config.yaml
encoder_activation: "star_relu"
encoder_mlp_ratio: 4
encoder_fused_qkv: true
encoder_parallel_block: false
encoder_inner_norm: false
encoder_positions: "learned"
norm_pix_loss: true
decoder_layers: 2
learning_rate: 0.0044
nesterov: true
Rows from block 10 of the encoder of a small masked image model, named by matrix and row number. Rows with one number belong to one neuron. Each number is 50 + 15 x the weight over its row's rms, rounded and kept within 0 to 99. All counts start at 0. After the name is the row's rms in percent of the matrix's.
After each neuron's rows are labels from the 100 images, of 14976, where the neuron reaches its highest value: "patch colour" is the nearest of a few named colours to the mean colour under the peak. Only what is clearly more common there than usual is listed. The data: photos of plants and fungi (iNaturalist). In brackets: how many of the 100.
# fc1: MLP up (encoder.blocks.10.mlp.fc1.weight, 768x192), inputs 96-191
# fc2: MLP down (encoder.blocks.10.mlp.fc2.weight, 192x768, transposed), outputs 96-191

fc1.293 102:63 43 74 63 33 43 69 63 62 44 55 24 34 55 60 61 39 42 49 58 61 65 57 67 86 51 61 54 70 61 32 47 46 41 47 41 48 40 55 71 18 31 36 46 49 36 68 77 46 49 46 55 57 21 56 41 22 67 56 66 71 23 20 70 38 63 42 18 70 47 57 57 23 48 43 48 44 46 69 54 61 59 53 55 37 21 40 62 66 62 69 53 53 36 43 37
fc2.293 093:50 45 75 55 37 47 44 45 15 42 39 66 55 43 74 28 71 49 64 59 67 69 42 32 46 48 42 52 25 51 52 54 66 63 40 82 88 67 74 51 45 28 59 32 79 40 55 59 53 74 66 58 46 65 54 32 52 65 28 35 24 38 38 47 57 45 42 68 61 21 25 82 39 61 56 53 44 62 35 54 16 42 47 68 30 25 54 32 29 67 25 37 45 42 70 49
patch colour: yellow (36)

fc1.626 026:70 59 50 55 65 43 54 31 77 67 14 40 58 70 61 42 40 30 46 18 39 26 39 53 54 55 30 33 54 67 58 59 52 53 50 56 48 73 62 66 39 34 41 75 34 70 30 30 55 64 49 50 57 28 45 57 38 80 61 40 63 38 48 43 74 50 60 40 37 49 06 51 24 38 31 53 38 34 52 55 23 71 34 61 65 37 49 72 44 63 53 48 34 43 34 68
fc2.626 029:83 51 37 56 26 52 49 37 45 56 70 67 52 56 58 24 58 49 47 60 41 60 67 42 66 57 71 55 40 43 36 34 74 59 49 44 37 37 29 52 54 56 36 51 57 60 71 61 26 37 52 61 51 62 49 55 88 37 41 61 41 50 41 53 33 55 71 53 37 42 60 48 79 70 54 29 56 59 47 14 83 06 50 17 48 55 44 60 51 52 40 54 50 53 46 40
patch colour: red (46)

fc1.511 016:76 56 31 42 56 23 42 19 52 68 35 46 65 59 70 42 35 48 64 48 44 52 13 48 64 29 53 58 36 72 36 47 64 78 53 58 51 64 71 63 31 43 48 67 58 75 42 28 44 51 54 53 44 58 28 49 55 40 44 35 62 67 38 48 31 72 37 64 57 23 46 81 52 44 57 65 46 62 70 42 53 46 77 64 66 37 28 52 58 77 36 45 41 33 29 40
fc2.511 017:29 60 54 50 64 84 63 50 58 31 52 66 63 40 28 52 35 65 79 29 71 55 62 77 60 60 63 72 39 38 42 64 58 29 36 51 47 63 35 56 72 67 50 43 26 34 28 57 28 41 32 52 73 35 66 68 42 55 74 63 45 45 59 36 58 36 67 40 52 49 43 19 61 56 35 21 44 49 45 60 19 37 36 33 73 48 63 57 72 66 79 48 50 58 35 29
patch colour: cyan (64); blue (31)

fc1.706 148:54 46 48 55 25 34 44 44 50 75 31 57 41 58 45 36 67 92 39 72 46 60 40 28 72 50 17 27 36 27 42 48 81 33 55 58 54 65 40 65 58 43 43 42 52 36 49 34 45 48 32 68 47 60 39 46 20 57 56 47 32 62 44 34 27 41 44 46 61 75 67 54 45 49 42 70 62 30 51 60 24 64 38 59 38 41 51 34 56 40 32 41 56 70 59 42
fc2.706 146:32 57 50 61 39 79 79 61 65 31 69 59 38 24 71 65 50 27 53 49 65 88 44 46 20 67 59 64 57 56 50 54 68 30 56 58 40 55 43 54 37 65 41 47 47 31 39 49 37 46 57 44 57 32 62 42 11 46 69 46 40 48 63 31 46 29 57 72 61 70 56 58 45 45 28 35 27 52 55 55 59 79 37 43 83 62 50 71 49 33 34 48 57 59 58 46
patch colour: cyan (54)

fc1.520 025:74 78 25 66 43 33 60 32 66 43 54 53 78 04 30 50 44 63 55 45 46 64 47 60 47 60 38 61 58 60 55 71 72 43 48 32 50 35 38 34 32 30 32 47 24 22 61 37 61 61 34 65 24 52 34 54 46 56 62 52 58 75 69 37 48 29 32 50 46 64 63 55 41 34 44 66 50 32 47 45 32 70 41 60 75 37 44 65 43 70 21 50 65 49 33 57
fc2.520 021:31 43 51 53 70 68 41 19 24 39 58 65 46 91 48 61 18 85 53 52 20 54 79 65 51 71 71 64 46 65 41 28 39 22 53 25 51 32 59 35 51 75 50 55 38 65 36 54 26 67 40 23 69 53 41 31 64 49 68 35 43 63 61 28 59 34 52 58 42 57 53 49 54 39 66 25 48 63 55 32 64 45 42 70 42 61 51 53 46 44 69 42 40 75 51 42
patch colour: black (98)

fc1.290 129:61 47 69 60 60 58 32 65 64 31 44 60 30 46 37 53 43 54 34 48 67 49 56 71 55 36 41 33 82 64 81 57 68 59 37 45 48 47 46 31 38 41 49 51 47 68 55 40 40 62 45 39 43 29 43 33 35 36 38 65 43 33 43 41 51 39 25 48 47 35 48 43 30 40 53 50 34 51 40 49 37 51 54 64 65 68 57 51 82 59 54 51 48 48 39 28
fc2.290 123:68 46 56 51 29 44 53 70 47 26 57 72 36 34 53 62 56 45 32 31 44 47 35 31 63 59 42 52 67 37 64 39 72 61 49 61 15 52 38 54 41 53 33 36 37 51 54 47 56 41 50 67 27 31 47 35 60 26 22 61 44 54 49 51 48 35 74 46 27 41 56 76 45 49 54 42 57 67 52 53 72 43 54 39 45 26 55 33 42 29 24 47 74 52 59 69
patch colour: pink (49)

fc1.435 094:63 48 59 37 48 49 34 56 61 77 54 44 40 55 53 44 53 37 60 82 46 53 29 27 62 51 25 46 39 55 54 60 59 64 39 46 63 54 45 28 41 45 34 54 52 57 59 42 45 39 38 92 50 61 38 53 34 48 32 28 26 70 83 47 51 72 56 73 58 42 47 55 70 68 40 68 34 45 44 46 24 42 47 46 36 47 48 48 23 64 42 46 44 39 44 45
fc2.435 089:56 35 36 59 60 56 74 52 41 35 57 59 60 46 71 52 46 32 57 31 54 84 56 57 47 52 70 60 49 67 49 44 71 51 65 50 42 59 62 71 43 54 24 47 31 40 51 56 49 38 41 31 47 33 42 50 27 46 62 56 38 47 31 46 61 33 47 63 51 61 76 57 37 31 24 18 43 38 74 46 62 65 12 35 57 52 40 58 41 35 21 53 63 56 37 39
patch colour: purple (36); pink (28)

fc1.191 164:45 33 29 45 27 68 50 48 65 38 33 43 60 69 83 51 42 47 62 46 64 32 41 27 44 63 22 38 39 43 64 28 51 15 65 82 18 37 61 69 65 29 74 66 67 64 37 67 53 54 49 31 63 50 65 42 14 31 53 55 48 52 31 78 56 40 61 51 63 51 51 41 50 52 52 64 49 44 30 45 62 28 67 46 75 40 46 32 59 37 37 32 50 65 66 60
fc2.191 181:46 72 92 54 58 56 43 78 56 67 50 64 54 36 38 43 75 70 36 66 78 63 40 50 64 37 65 67 60 37 67 67 73 69 34 53 65 44 58 34 36 45 22 42 51 35 77 49 38 53 74 82 38 43 33 80 58 40 42 51 47 51 60 63 38 79 51 50 35 37 32 65 39 52 37 37 53 18 62 75 45 67 63 39 41 45 39 68 67 48 30 70 72 27 46 52
patch colour: brown (69)

fc1.234 149:52 23 52 24 56 50 43 76 57 61 43 53 51 61 67 62 42 76 47 54 53 40 39 45 55 58 15 46 65 54 34 37 28 55 56 86 36 91 53 53 72 46 62 28 75 41 53 86 56 27 65 40 78 62 37 33 31 60 38 46 56 43 47 82 64 60 50 58 25 43 34 58 47 65 44 61 52 65 38 57 50 57 47 41 56 62 49 60 32 49 80 43 46 35 86 65
fc2.234 137:33 50 66 46 46 62 93 51 53 47 52 53 52 42 51 67 74 19 42 50 79 76 27 45 24 59 46 48 60 36 35 59 76 44 43 56 47 63 51 62 50 75 33 49 53 39 77 29 59 37 52 41 32 24 54 68 35 39 57 43 45 39 52 75 14 52 38 45 46 48 58 48 34 32 42 13 49 66 51 69 62 72 51 46 54 62 53 54 45 33 27 51 71 56 51 50
patch colour: black (63)

fc1.407 216:40 50 43 56 74 58 60 37 34 51 62 33 64 36 40 60 54 42 45 37 34 70 45 29 62 59 48 66 14 60 53 36 56 46 23 80 42 47 40 46 50 50 53 77 68 48 39 58 56 57 39 38 56 31 88 27 46 54 34 55 76 38 41 65 58 68 46 47 18 61 42 61 36 34 68 44 48 35 40 29 72 49 72 60 53 58 38 62 53 57 39 57 53 70 18 32
fc2.407 216:63 32 44 23 59 41 23 59 54 65 38 48 30 30 21 36 60 96 59 49 69 44 44 22 53 46 52 22 47 51 54 38 33 56 57 44 50 56 77 64 55 49 42 42 42 36 55 63 53 47 64 64 77 40 66 30 45 09 43 47 59 53 31 35 49 73 38 60 37 46 89 54 59 69 46 51 62 60 41 57 42 56 78 55 66 44 43 69 54 53 49 25 57 67 45 42
patch colour: brown (63)

fc1.327 085:70 69 57 62 37 34 60 30 67 48 83 46 40 52 55 30 51 68 39 51 70 64 62 63 62 36 43 64 55 49 42 51 63 43 57 70 38 58 57 40 32 47 40 53 48 61 60 65 28 41 50 13 30 41 36 36 40 33 58 51 62 50 35 51 46 52 24 55 62 50 43 63 21 13 20 37 04 60 56 54 52 73 64 46 50 55 58 29 59 62 67 36 65 37 53 46
fc2.327 082:49 55 40 29 47 47 27 66 35 53 50 55 34 70 59 27 59 67 48 70 48 29 43 43 44 38 44 42 43 62 62 45 40 46 62 59 53 67 58 22 31 41 66 56 74 60 58 52 60 57 62 64 55 62 56 47 51 52 47 62 38 63 39 57 82 50 58 69 35 34 56 78 69 56 66 66 57 52 36 53 23 44 63 79 26 36 61 43 41 70 31 32 52 41 61 63
patch colour: green (55)

fc1.67 106:35 32 35 62 35 43 51 38 42 78 55 66 57 58 38 53 41 58 65 47 30 57 41 25 34 40 28 59 49 88 54 43 40 55 40 50 61 57 58 45 52 45 44 36 60 51 48 63 73 64 55 75 43 60 31 72 26 50 86 48 74 52 62 52 45 56 45 51 66 77 64 63 60 34 64 49 37 35 99 54 58 32 39 67 51 41 63 44 43 56 58 44 55 67 39 23
fc2.67 118:20 50 63 52 62 67 65 49 54 22 45 66 37 37 58 39 17 48 56 45 52 99 46 65 55 48 57 80 42 47 39 63 53 25 51 34 38 58 42 42 21 54 44 44 38 45 53 64 31 55 55 52 62 33 49 53 24 47 87 52 30 45 46 17 57 35 58 51 61 47 62 56 48 37 32 25 41 46 56 52 49 56 41 45 77 39 66 40 46 63 62 45 60 50 57 33
patch colour: cyan (80)

fc1.248 102:48 68 60 66 41 50 60 56 45 47 45 38 66 47 48 51 65 59 26 39 59 29 55 51 56 39 59 37 90 61 24 56 72 06 74 76 42 41 56 58 42 47 50 62 37 51 37 27 53 53 35 54 52 31 40 56 38 55 58 53 44 40 50 59 45 59 30 47 58 29 35 70 60 56 16 72 32 36 38 49 57 78 45 47 44 65 29 56 57 37 26 18 57 72 65 66
fc2.248 084:41 43 73 41 26 57 31 82 51 63 85 40 45 48 73 63 60 48 49 41 56 41 46 38 25 31 47 62 31 69 52 42 53 28 30 52 35 67 56 45 38 38 59 61 33 43 41 47 67 51 53 70 77 53 62 49 53 40 50 66 37 51 40 62 67 55 55 51 33 48 39 59 56 43 58 78 31 47 44 69 46 74 37 55 32 47 51 49 48 65 56 59 53 28 63 51
patch colour: green (44)

fc1.527 034:61 67 46 44 66 03 43 33 50 39 26 50 58 68 71 21 34 56 32 36 37 50 34 32 70 42 47 38 60 45 43 58 53 66 47 43 39 63 66 50 22 44 41 49 61 59 51 30 31 41 57 68 49 38 21 28 45 53 40 35 39 53 42 40 33 55 36 63 52 27 45 69 57 35 44 43 55 38 56 47 48 43 81 73 35 59 34 59 65 66 33 35 56 41 46 51
fc2.527 032:30 71 42 34 75 63 42 63 67 46 62 46 26 38 44 53 60 23 78 46 71 52 63 75 38 47 62 63 42 69 51 81 44 38 64 41 53 46 50 53 46 61 57 78 50 40 32 72 40 45 37 29 54 27 76 51 58 56 77 54 52 32 67 36 66 31 58 50 43 47 42 43 38 50 34 45 24 67 44 77 18 48 36 48 62 61 57 87 71 49 72 50 38 49 40 46
patch colour: blue (34); cyan (27)

fc1.608 183:19 29 55 20 54 46 53 40 43 56 28 68 40 80 62 23 48 55 47 58 85 57 53 51 18 59 45 54 47 43 67 44 51 46 68 24 47 40 57 19 36 29 53 36 74 39 52 65 46 58 57 46 55 37 46 24 57 42 59 68 54 49 43 44 80 45 68 55 41 30 62 32 33 61 33 42 92 68 50 31 48 49 40 38 09 59 79 46 64 50 36 71 50 48 41 51
fc2.608 139:31 47 48 86 28 58 16 49 62 50 36 60 40 18 41 69 56 43 80 47 43 57 54 52 98 37 68 68 70 32 25 65 82 49 44 69 51 59 27 59 72 66 61 42 45 47 30 30 48 62 64 39 53 36 54 57 17 70 53 39 54 60 38 66 41 58 29 48 07 37 36 52 61 41 38 45 35 31 33 74 60 42 46 33 71 49 41 43 63 46 41 53 50 62 65 63
patch colour: brown (62)

fc1.425 194:35 55 66 67 49 49 52 44 71 44 62 58 38 65 48 61 72 48 29 50 14 52 78 44 41 53 46 47 58 35 85 71 78 38 56 42 59 53 53 44 37 43 48 13 63 44 30 29 33 32 56 74 47 43 97 57 73 30 46 39 65 63 36 39 26 44 46 57 62 48 24 55 70 55 58 72 56 55 53 54 40 63 49 30 58 27 65 18 82 76 44 54 67 62 54 47
fc2.425 158:42 48 77 62 35 53 72 50 51 17 57 49 56 37 32 74 72 31 57 51 74 58 47 38 49 49 22 36 71 49 77 59 60 56 55 60 49 65 25 37 27 33 37 69 54 38 36 68 35 56 46 24 53 44 66 35 35 57 24 31 67 61 49 54 41 43 51 41 68 45 77 78 49 46 47 44 62 89 47 81 63 53 60 59 49 42 60 70 50 48 44 49 65 43 73 78
patch colour: pink (32)

fc1.560 200:41 30 44 30 59 42 76 41 17 40 54 60 72 70 45 42 47 39 47 58 51 46 50 41 39 41 89 52 60 51 83 66 44 54 45 50 57 57 76 35 54 41 56 40 38 53 55 55 42 39 61 55 56 81 75 64 51 59 57 69 30 38 24 44 28 58 61 61 59 54 60 65 70 52 67 48 45 49 44 51 47 38 42 53 52 47 56 46 72 47 55 64 63 30 34 33
fc2.560 167:87 55 44 56 57 50 60 63 46 38 38 36 40 51 63 53 19 20 61 37 44 65 53 43 43 39 28 65 36 57 30 48 51 64 50 71 33 59 33 97 36 37 76 55 48 52 59 69 75 56 05 42 38 43 55 21 44 55 55 42 50 45 47 16 42 29 36 44 49 55 32 34 64 46 30 60 58 52 45 35 56 48 47 44 58 45 64 69 36 78 62 36 19 55 66 57
patch colour: grey (75)

fc1.303 111:47 85 42 38 50 67 50 47 57 84 63 73 48 74 76 51 33 54 44 28 80 63 51 51 63 71 63 47 79 71 40 61 55 39 39 51 51 53 61 50 64 49 39 57 03 61 26 56 34 56 54 26 15 37 45 83 52 46 46 70 60 74 44 31 33 62 60 58 12 27 45 47 24 36 51 37 28 60 38 45 52 56 46 53 56 75 80 48 44 51 51 47 38 33 47 73
fc2.303 097:25 94 37 34 68 56 54 30 35 69 47 71 72 47 32 28 22 58 67 50 77 60 44 48 40 51 58 42 57 47 21 44 65 27 62 54 26 32 54 88 31 38 54 40 26 37 67 52 55 62 45 46 48 48 36 67 35 48 80 59 48 48 51 49 48 73 54 72 45 37 44 34 56 47 39 54 40 49 43 38 59 32 20 51 55 36 50 34 34 63 54 19 46 57 44 41
patch colour: white (28)

fc1.451 194:23 43 58 50 41 68 38 57 52 47 32 69 52 39 22 52 75 51 37 57 60 50 42 60 53 60 70 45 43 60 44 35 42 29 54 41 52 36 67 39 39 55 43 86 79 56 54 51 69 58 69 54 45 40 76 21 70 21 39 47 67 67 28 43 58 59 38 39 49 57 43 61 63 54 37 49 88 63 36 59 35 75 31 41 27 52 54 42 82 58 49 24 50 58 30 50
fc2.451 203:54 40 11 36 66 34 43 45 52 76 66 50 34 38 43 34 32 57 52 58 61 54 49 44 20 41 41 25 52 52 27 45 29 46 62 69 62 37 84 60 66 38 71 18 32 44 73 51 21 76 47 89 38 21 42 84 39 56 68 55 29 20 27 31 17 78 47 50 50 49 57 44 65 54 75 53 22 35 55 58 40 37 73 71 38 66 40 52 29 49 36 53 36 54 41 55
patch colour: brown (66)

fc1.508 032:51 77 51 40 42 52 71 38 44 68 45 67 52 68 59 62 43 50 55 35 35 52 46 33 45 57 22 51 72 58 63 66 42 42 44 42 59 62 65 52 49 62 65 62 19 69 58 30 45 62 57 70 49 49 45 55 01 57 67 46 65 62 35 23 56 33 51 45 47 45 40 72 42 40 35 32 50 36 53 55 42 75 57 64 52 58 44 40 34 83 37 54 50 42 25 58
fc2.508 032:41 62 64 52 61 76 34 12 28 34 63 45 70 50 52 51 27 57 48 39 34 60 52 54 75 59 75 51 63 49 65 57 69 39 33 43 10 43 36 56 23 53 43 43 38 57 56 71 44 53 40 55 31 26 49 59 68 20 71 55 27 58 54 41 47 61 63 50 38 64 72 45 45 53 49 35 51 52 59 40 54 42 39 22 40 52 41 55 67 45 32 31 64 75 46 27
patch colour: black (29)

fc1.609 243:70 73 60 78 00 59 48 56 72 32 78 50 50 49 30 63 58 52 45 57 44 41 37 23 52 61 69 44 67 49 31 49 55 47 27 62 47 55 32 80 63 42 32 64 46 56 32 40 50 73 26 52 80 54 52 38 46 26 32 35 40 27 57 63 38 49 57 27 38 63 27 34 58 32 60 36 34 33 61 59 18 34 69 52 57 54 61 44 65 61 62 44 44 47 68 44
fc2.609 223:59 30 25 64 36 64 38 72 48 58 54 66 38 46 52 45 70 45 31 48 43 63 43 71 63 20 53 71 58 47 44 64 89 49 47 89 58 58 20 84 51 55 79 50 56 30 46 53 38 65 76 47 52 40 42 61 29 36 83 58 41 41 18 45 34 50 24 74 61 20 22 70 56 58 05 45 40 21 58 45 52 34 48 38 36 55 40 47 44 40 38 33 26 55 66 46
patch colour: black (36)

fc1.224 196:51 35 30 54 46 55 51 49 39 31 49 61 50 49 51 50 64 51 39 58 59 62 54 54 34 39 76 63 40 51 45 63 38 34 62 43 64 60 52 38 62 24 53 55 62 44 80 58 32 63 49 54 66 67 37 59 70 47 53 45 23 61 20 43 71 59 40 72 79 70 39 58 74 07 46 28 36 53 55 70 77 44 52 41 53 38 47 71 40 52 62 46 56 35 15 62
fc2.224 200:53 46 49 47 39 39 34 43 55 42 43 39 31 46 66 45 22 10 41 42 33 28 70 19 76 59 15 55 62 40 38 44 65 61 53 37 61 48 70 62 34 77 54 41 30 44 23 60 84 50 36 54 52 55 49 29 50 48 62 59 38 33 63 27 55 39 46 48 35 45 42 40 54 71 73 73 40 36 51 29 50 42 42 56 63 38 74 21 37 70 43 57 42 63 76 37
patch colour: grey (73)

fc1.718 070:59 66 42 28 49 48 47 38 48 46 40 40 54 49 64 70 22 20 58 22 41 24 39 72 42 35 73 52 66 65 48 59 52 79 42 57 40 60 52 39 30 56 45 88 26 57 29 33 45 71 28 35 31 36 47 72 31 42 42 57 48 63 61 71 31 57 50 25 43 58 51 52 38 44 21 56 39 47 56 56 36 83 67 61 33 79 37 68 70 59 60 46 65 23 42 73
fc2.718 069:59 48 25 54 56 53 23 53 30 66 58 59 44 65 68 35 45 49 41 70 14 68 46 32 61 69 52 44 53 55 48 44 55 48 33 69 33 48 45 47 52 55 64 40 62 65 82 43 43 47 48 78 29 60 45 40 72 36 40 65 17 53 45 39 37 49 52 59 38 52 64 76 60 54 71 42 56 51 36 35 69 23 57 39 27 54 28 62 45 46 31 42 55 67 49 59
patch colour: orange (32)

fc1.227 089:66 74 64 59 49 34 77 31 72 22 54 36 65 59 48 49 54 67 33 38 45 66 45 39 68 58 31 47 52 44 27 62 67 42 65 35 35 45 47 73 15 59 53 79 43 67 53 31 41 53 47 60 50 28 43 32 40 55 33 33 64 51 28 51 37 45 27 44 52 40 30 36 23 46 00 38 36 34 60 37 45 68 41 41 57 47 44 57 62 63 52 45 51 54 38 20
fc2.227 092:51 40 52 62 53 56 30 61 43 47 47 52 43 59 53 27 64 64 57 28 52 16 66 40 36 48 35 58 44 69 43 39 50 50 49 53 61 66 63 24 37 40 82 67 67 59 52 30 67 57 71 48 41 83 72 48 47 48 37 53 33 41 42 48 61 62 48 70 40 30 36 66 72 58 77 71 50 40 51 48 12 52 72 86 33 45 61 48 44 78 37 40 26 29 44 31
patch colour: green (69)

fc1.302 052:54 73 43 47 66 35 60 47 55 30 47 24 44 75 43 53 36 38 31 29 30 41 27 29 49 44 76 48 62 53 63 79 44 45 52 47 48 61 44 54 47 66 52 62 47 55 47 59 34 46 39 35 38 26 33 42 23 50 46 41 57 53 64 50 21 63 51 37 61 60 43 59 37 37 23 49 34 46 59 42 52 73 76 58 63 61 50 36 53 60 66 56 60 49 35 54
fc2.302 047:21 42 44 42 54 54 31 49 37 45 36 63 46 58 46 47 30 63 54 61 35 51 57 41 43 64 36 80 30 46 60 26 53 33 44 64 62 60 56 23 63 51 79 37 78 44 71 48 36 57 46 78 70 70 48 49 58 51 52 47 16 50 49 53 60 54 45 66 38 41 54 80 77 52 99 42 62 55 19 37 21 31 61 84 29 32 54 28 57 63 23 44 49 54 50 52
patch colour: yellow (49)

fc1.535 021:38 76 35 61 44 52 43 43 35 73 47 94 51 53 57 51 37 65 56 56 44 68 38 45 10 75 70 61 49 70 35 54 38 55 50 30 60 67 66 54 49 50 53 58 34 59 63 49 56 50 40 59 33 61 43 64 33 40 57 48 43 50 37 34 48 38 35 61 54 61 45 88 54 37 40 40 50 58 84 61 58 60 25 78 55 19 72 24 44 66 66 59 58 48 33 46
fc2.535 022:31 58 53 68 61 58 49 31 60 55 52 58 63 42 61 58 10 76 68 25 19 55 64 94 59 59 55 75 35 57 36 34 40 26 37 43 34 44 35 38 55 56 37 53 39 56 52 45 23 45 34 49 80 42 29 62 43 57 79 59 56 55 54 20 62 45 52 31 53 43 23 44 36 62 53 13 62 27 58 44 52 36 29 28 77 52 59 20 62 73 63 40 52 56 35 23
patch colour: white (63); cyan (34)

fc1.627 049:31 59 55 62 32 33 51 27 35 55 27 60 51 49 39 68 39 43 36 23 56 26 47 30 41 41 77 68 81 53 53 60 50 50 48 55 52 50 57 52 48 54 47 46 33 49 52 18 47 38 27 63 35 27 34 59 29 50 27 53 70 52 73 17 46 44 34 49 50 54 37 65 47 41 39 44 45 40 53 34 59 80 54 49 28 64 45 61 60 33 32 33 36 36 67 36
fc2.627 043:37 67 59 59 53 75 58 74 47 57 62 36 41 52 80 74 35 23 50 36 68 74 63 63 39 45 25 42 38 46 54 50 68 36 57 62 24 41 70 44 59 72 59 69 45 22 71 38 52 33 29 34 47 46 43 46 79 68 59 47 36 44 36 55 61 56 54 54 44 63 37 42 61 19 65 60 15 43 21 47 50 61 40 41 52 52 31 56 30 57 62 64 47 18 49 47
patch colour: cyan (28)

fc1.686 038:42 88 76 64 35 40 64 25 50 59 31 71 53 59 53 55 51 64 40 38 77 47 30 30 64 31 59 23 58 56 54 40 93 65 41 65 45 51 52 43 44 28 69 42 65 68 67 25 39 67 29 37 28 57 31 53 43 37 36 73 45 42 32 46 40 67 39 53 58 54 45 64 45 48 43 69 49 75 37 46 37 53 63 75 22 46 61 52 65 57 46 51 56 35 64 51
fc2.686 032:46 83 41 55 57 52 66 56 55 49 67 62 40 51 41 58 67 34 46 49 73 72 65 58 11 59 42 65 60 48 55 59 67 47 53 63 20 40 46 72 61 47 53 63 73 47 58 37 49 46 53 23 54 36 52 50 41 74 56 22 59 41 70 67 51 44 82 60 51 57 39 37 31 48 53 53 22 54 57 43 50 64 22 48 49 66 34 54 45 40 67 22 44 63 64 30
patch colour: cyan (35)

fc1.307 046:41 83 41 33 60 59 65 45 60 26 39 38 75 64 60 57 33 36 39 40 64 45 28 25 46 32 54 56 63 57 50 58 31 53 50 54 73 54 55 55 36 56 34 52 45 57 36 47 55 51 50 57 44 41 22 54 49 76 58 48 54 58 72 66 60 60 71 18 37 71 30 40 76 40 11 55 73 32 64 71 37 69 75 53 55 64 51 54 74 55 39 74 56 48 38 35
fc2.307 035:25 53 41 57 64 49 52 39 14 55 69 56 53 56 64 37 45 65 35 60 59 71 62 27 42 77 48 71 37 38 52 53 45 29 40 62 46 52 65 29 66 76 68 51 70 53 82 24 21 25 68 65 40 70 22 66 56 66 48 37 38 73 74 52 41 55 60 73 66 46 59 54 72 66 87 55 52 49 33 59 54 16 41 60 61 41 37 36 59 59 39 56 46 40 42 21
patch colour: yellow (40); orange (34)

fc1.356 177:63 48 62 67 64 84 60 40 41 41 50 44 49 51 49 61 77 56 64 52 28 47 36 77 41 47 47 36 28 50 64 71 51 45 55 57 47 47 49 51 55 27 39 61 66 66 60 45 32 22 36 50 65 52 50 53 79 36 57 77 24 40 20 64 77 66 56 35 76 50 59 22 63 25 52 46 41 57 75 49 66 39 63 27 57 49 58 74 28 58 62 49 47 48 30 69
fc2.356 190:37 43 39 60 29 33 08 53 53 38 52 54 52 40 64 61 45 21 44 35 69 39 73 11 59 48 31 71 67 37 44 27 71 54 57 54 40 47 87 23 29 60 71 43 42 51 33 59 86 98 50 45 45 36 57 43 42 40 72 52 55 62 47 31 66 43 25 54 11 49 61 63 49 82 32 56 54 35 28 56 58 73 55 48 36 39 41 38 64 68 41 43 21 60 40 23
patch colour: grey (74)

fc1.691 190:65 48 47 93 44 41 63 60 38 50 47 67 03 42 55 40 50 56 73 47 31 33 43 50 51 57 43 70 59 72 60 43 72 48 37 59 38 42 16 64 31 41 34 52 32 14 57 56 55 42 37 46 37 39 58 23 58 70 56 48 56 61 56 33 43 50 51 65 72 34 50 37 57 43 65 27 29 52 58 38 46 61 65 47 45 51 38 46 40 53 25 44 40 45 48 75
fc2.691 214:43 63 41 17 52 40 63 66 61 48 43 33 69 54 46 37 52 60 32 36 54 63 40 53 56 31 63 22 29 70 46 38 22 66 49 38 64 44 68 25 48 42 32 54 72 81 42 31 31 27 82 40 49 66 54 62 39 40 51 67 43 45 53 61 51 57 53 37 50 57 67 58 28 44 52 76 61 58 47 53 33 38 12 35 72 69 67 47 56 29 81 59 43 45 53 35
patch colour: grey (81)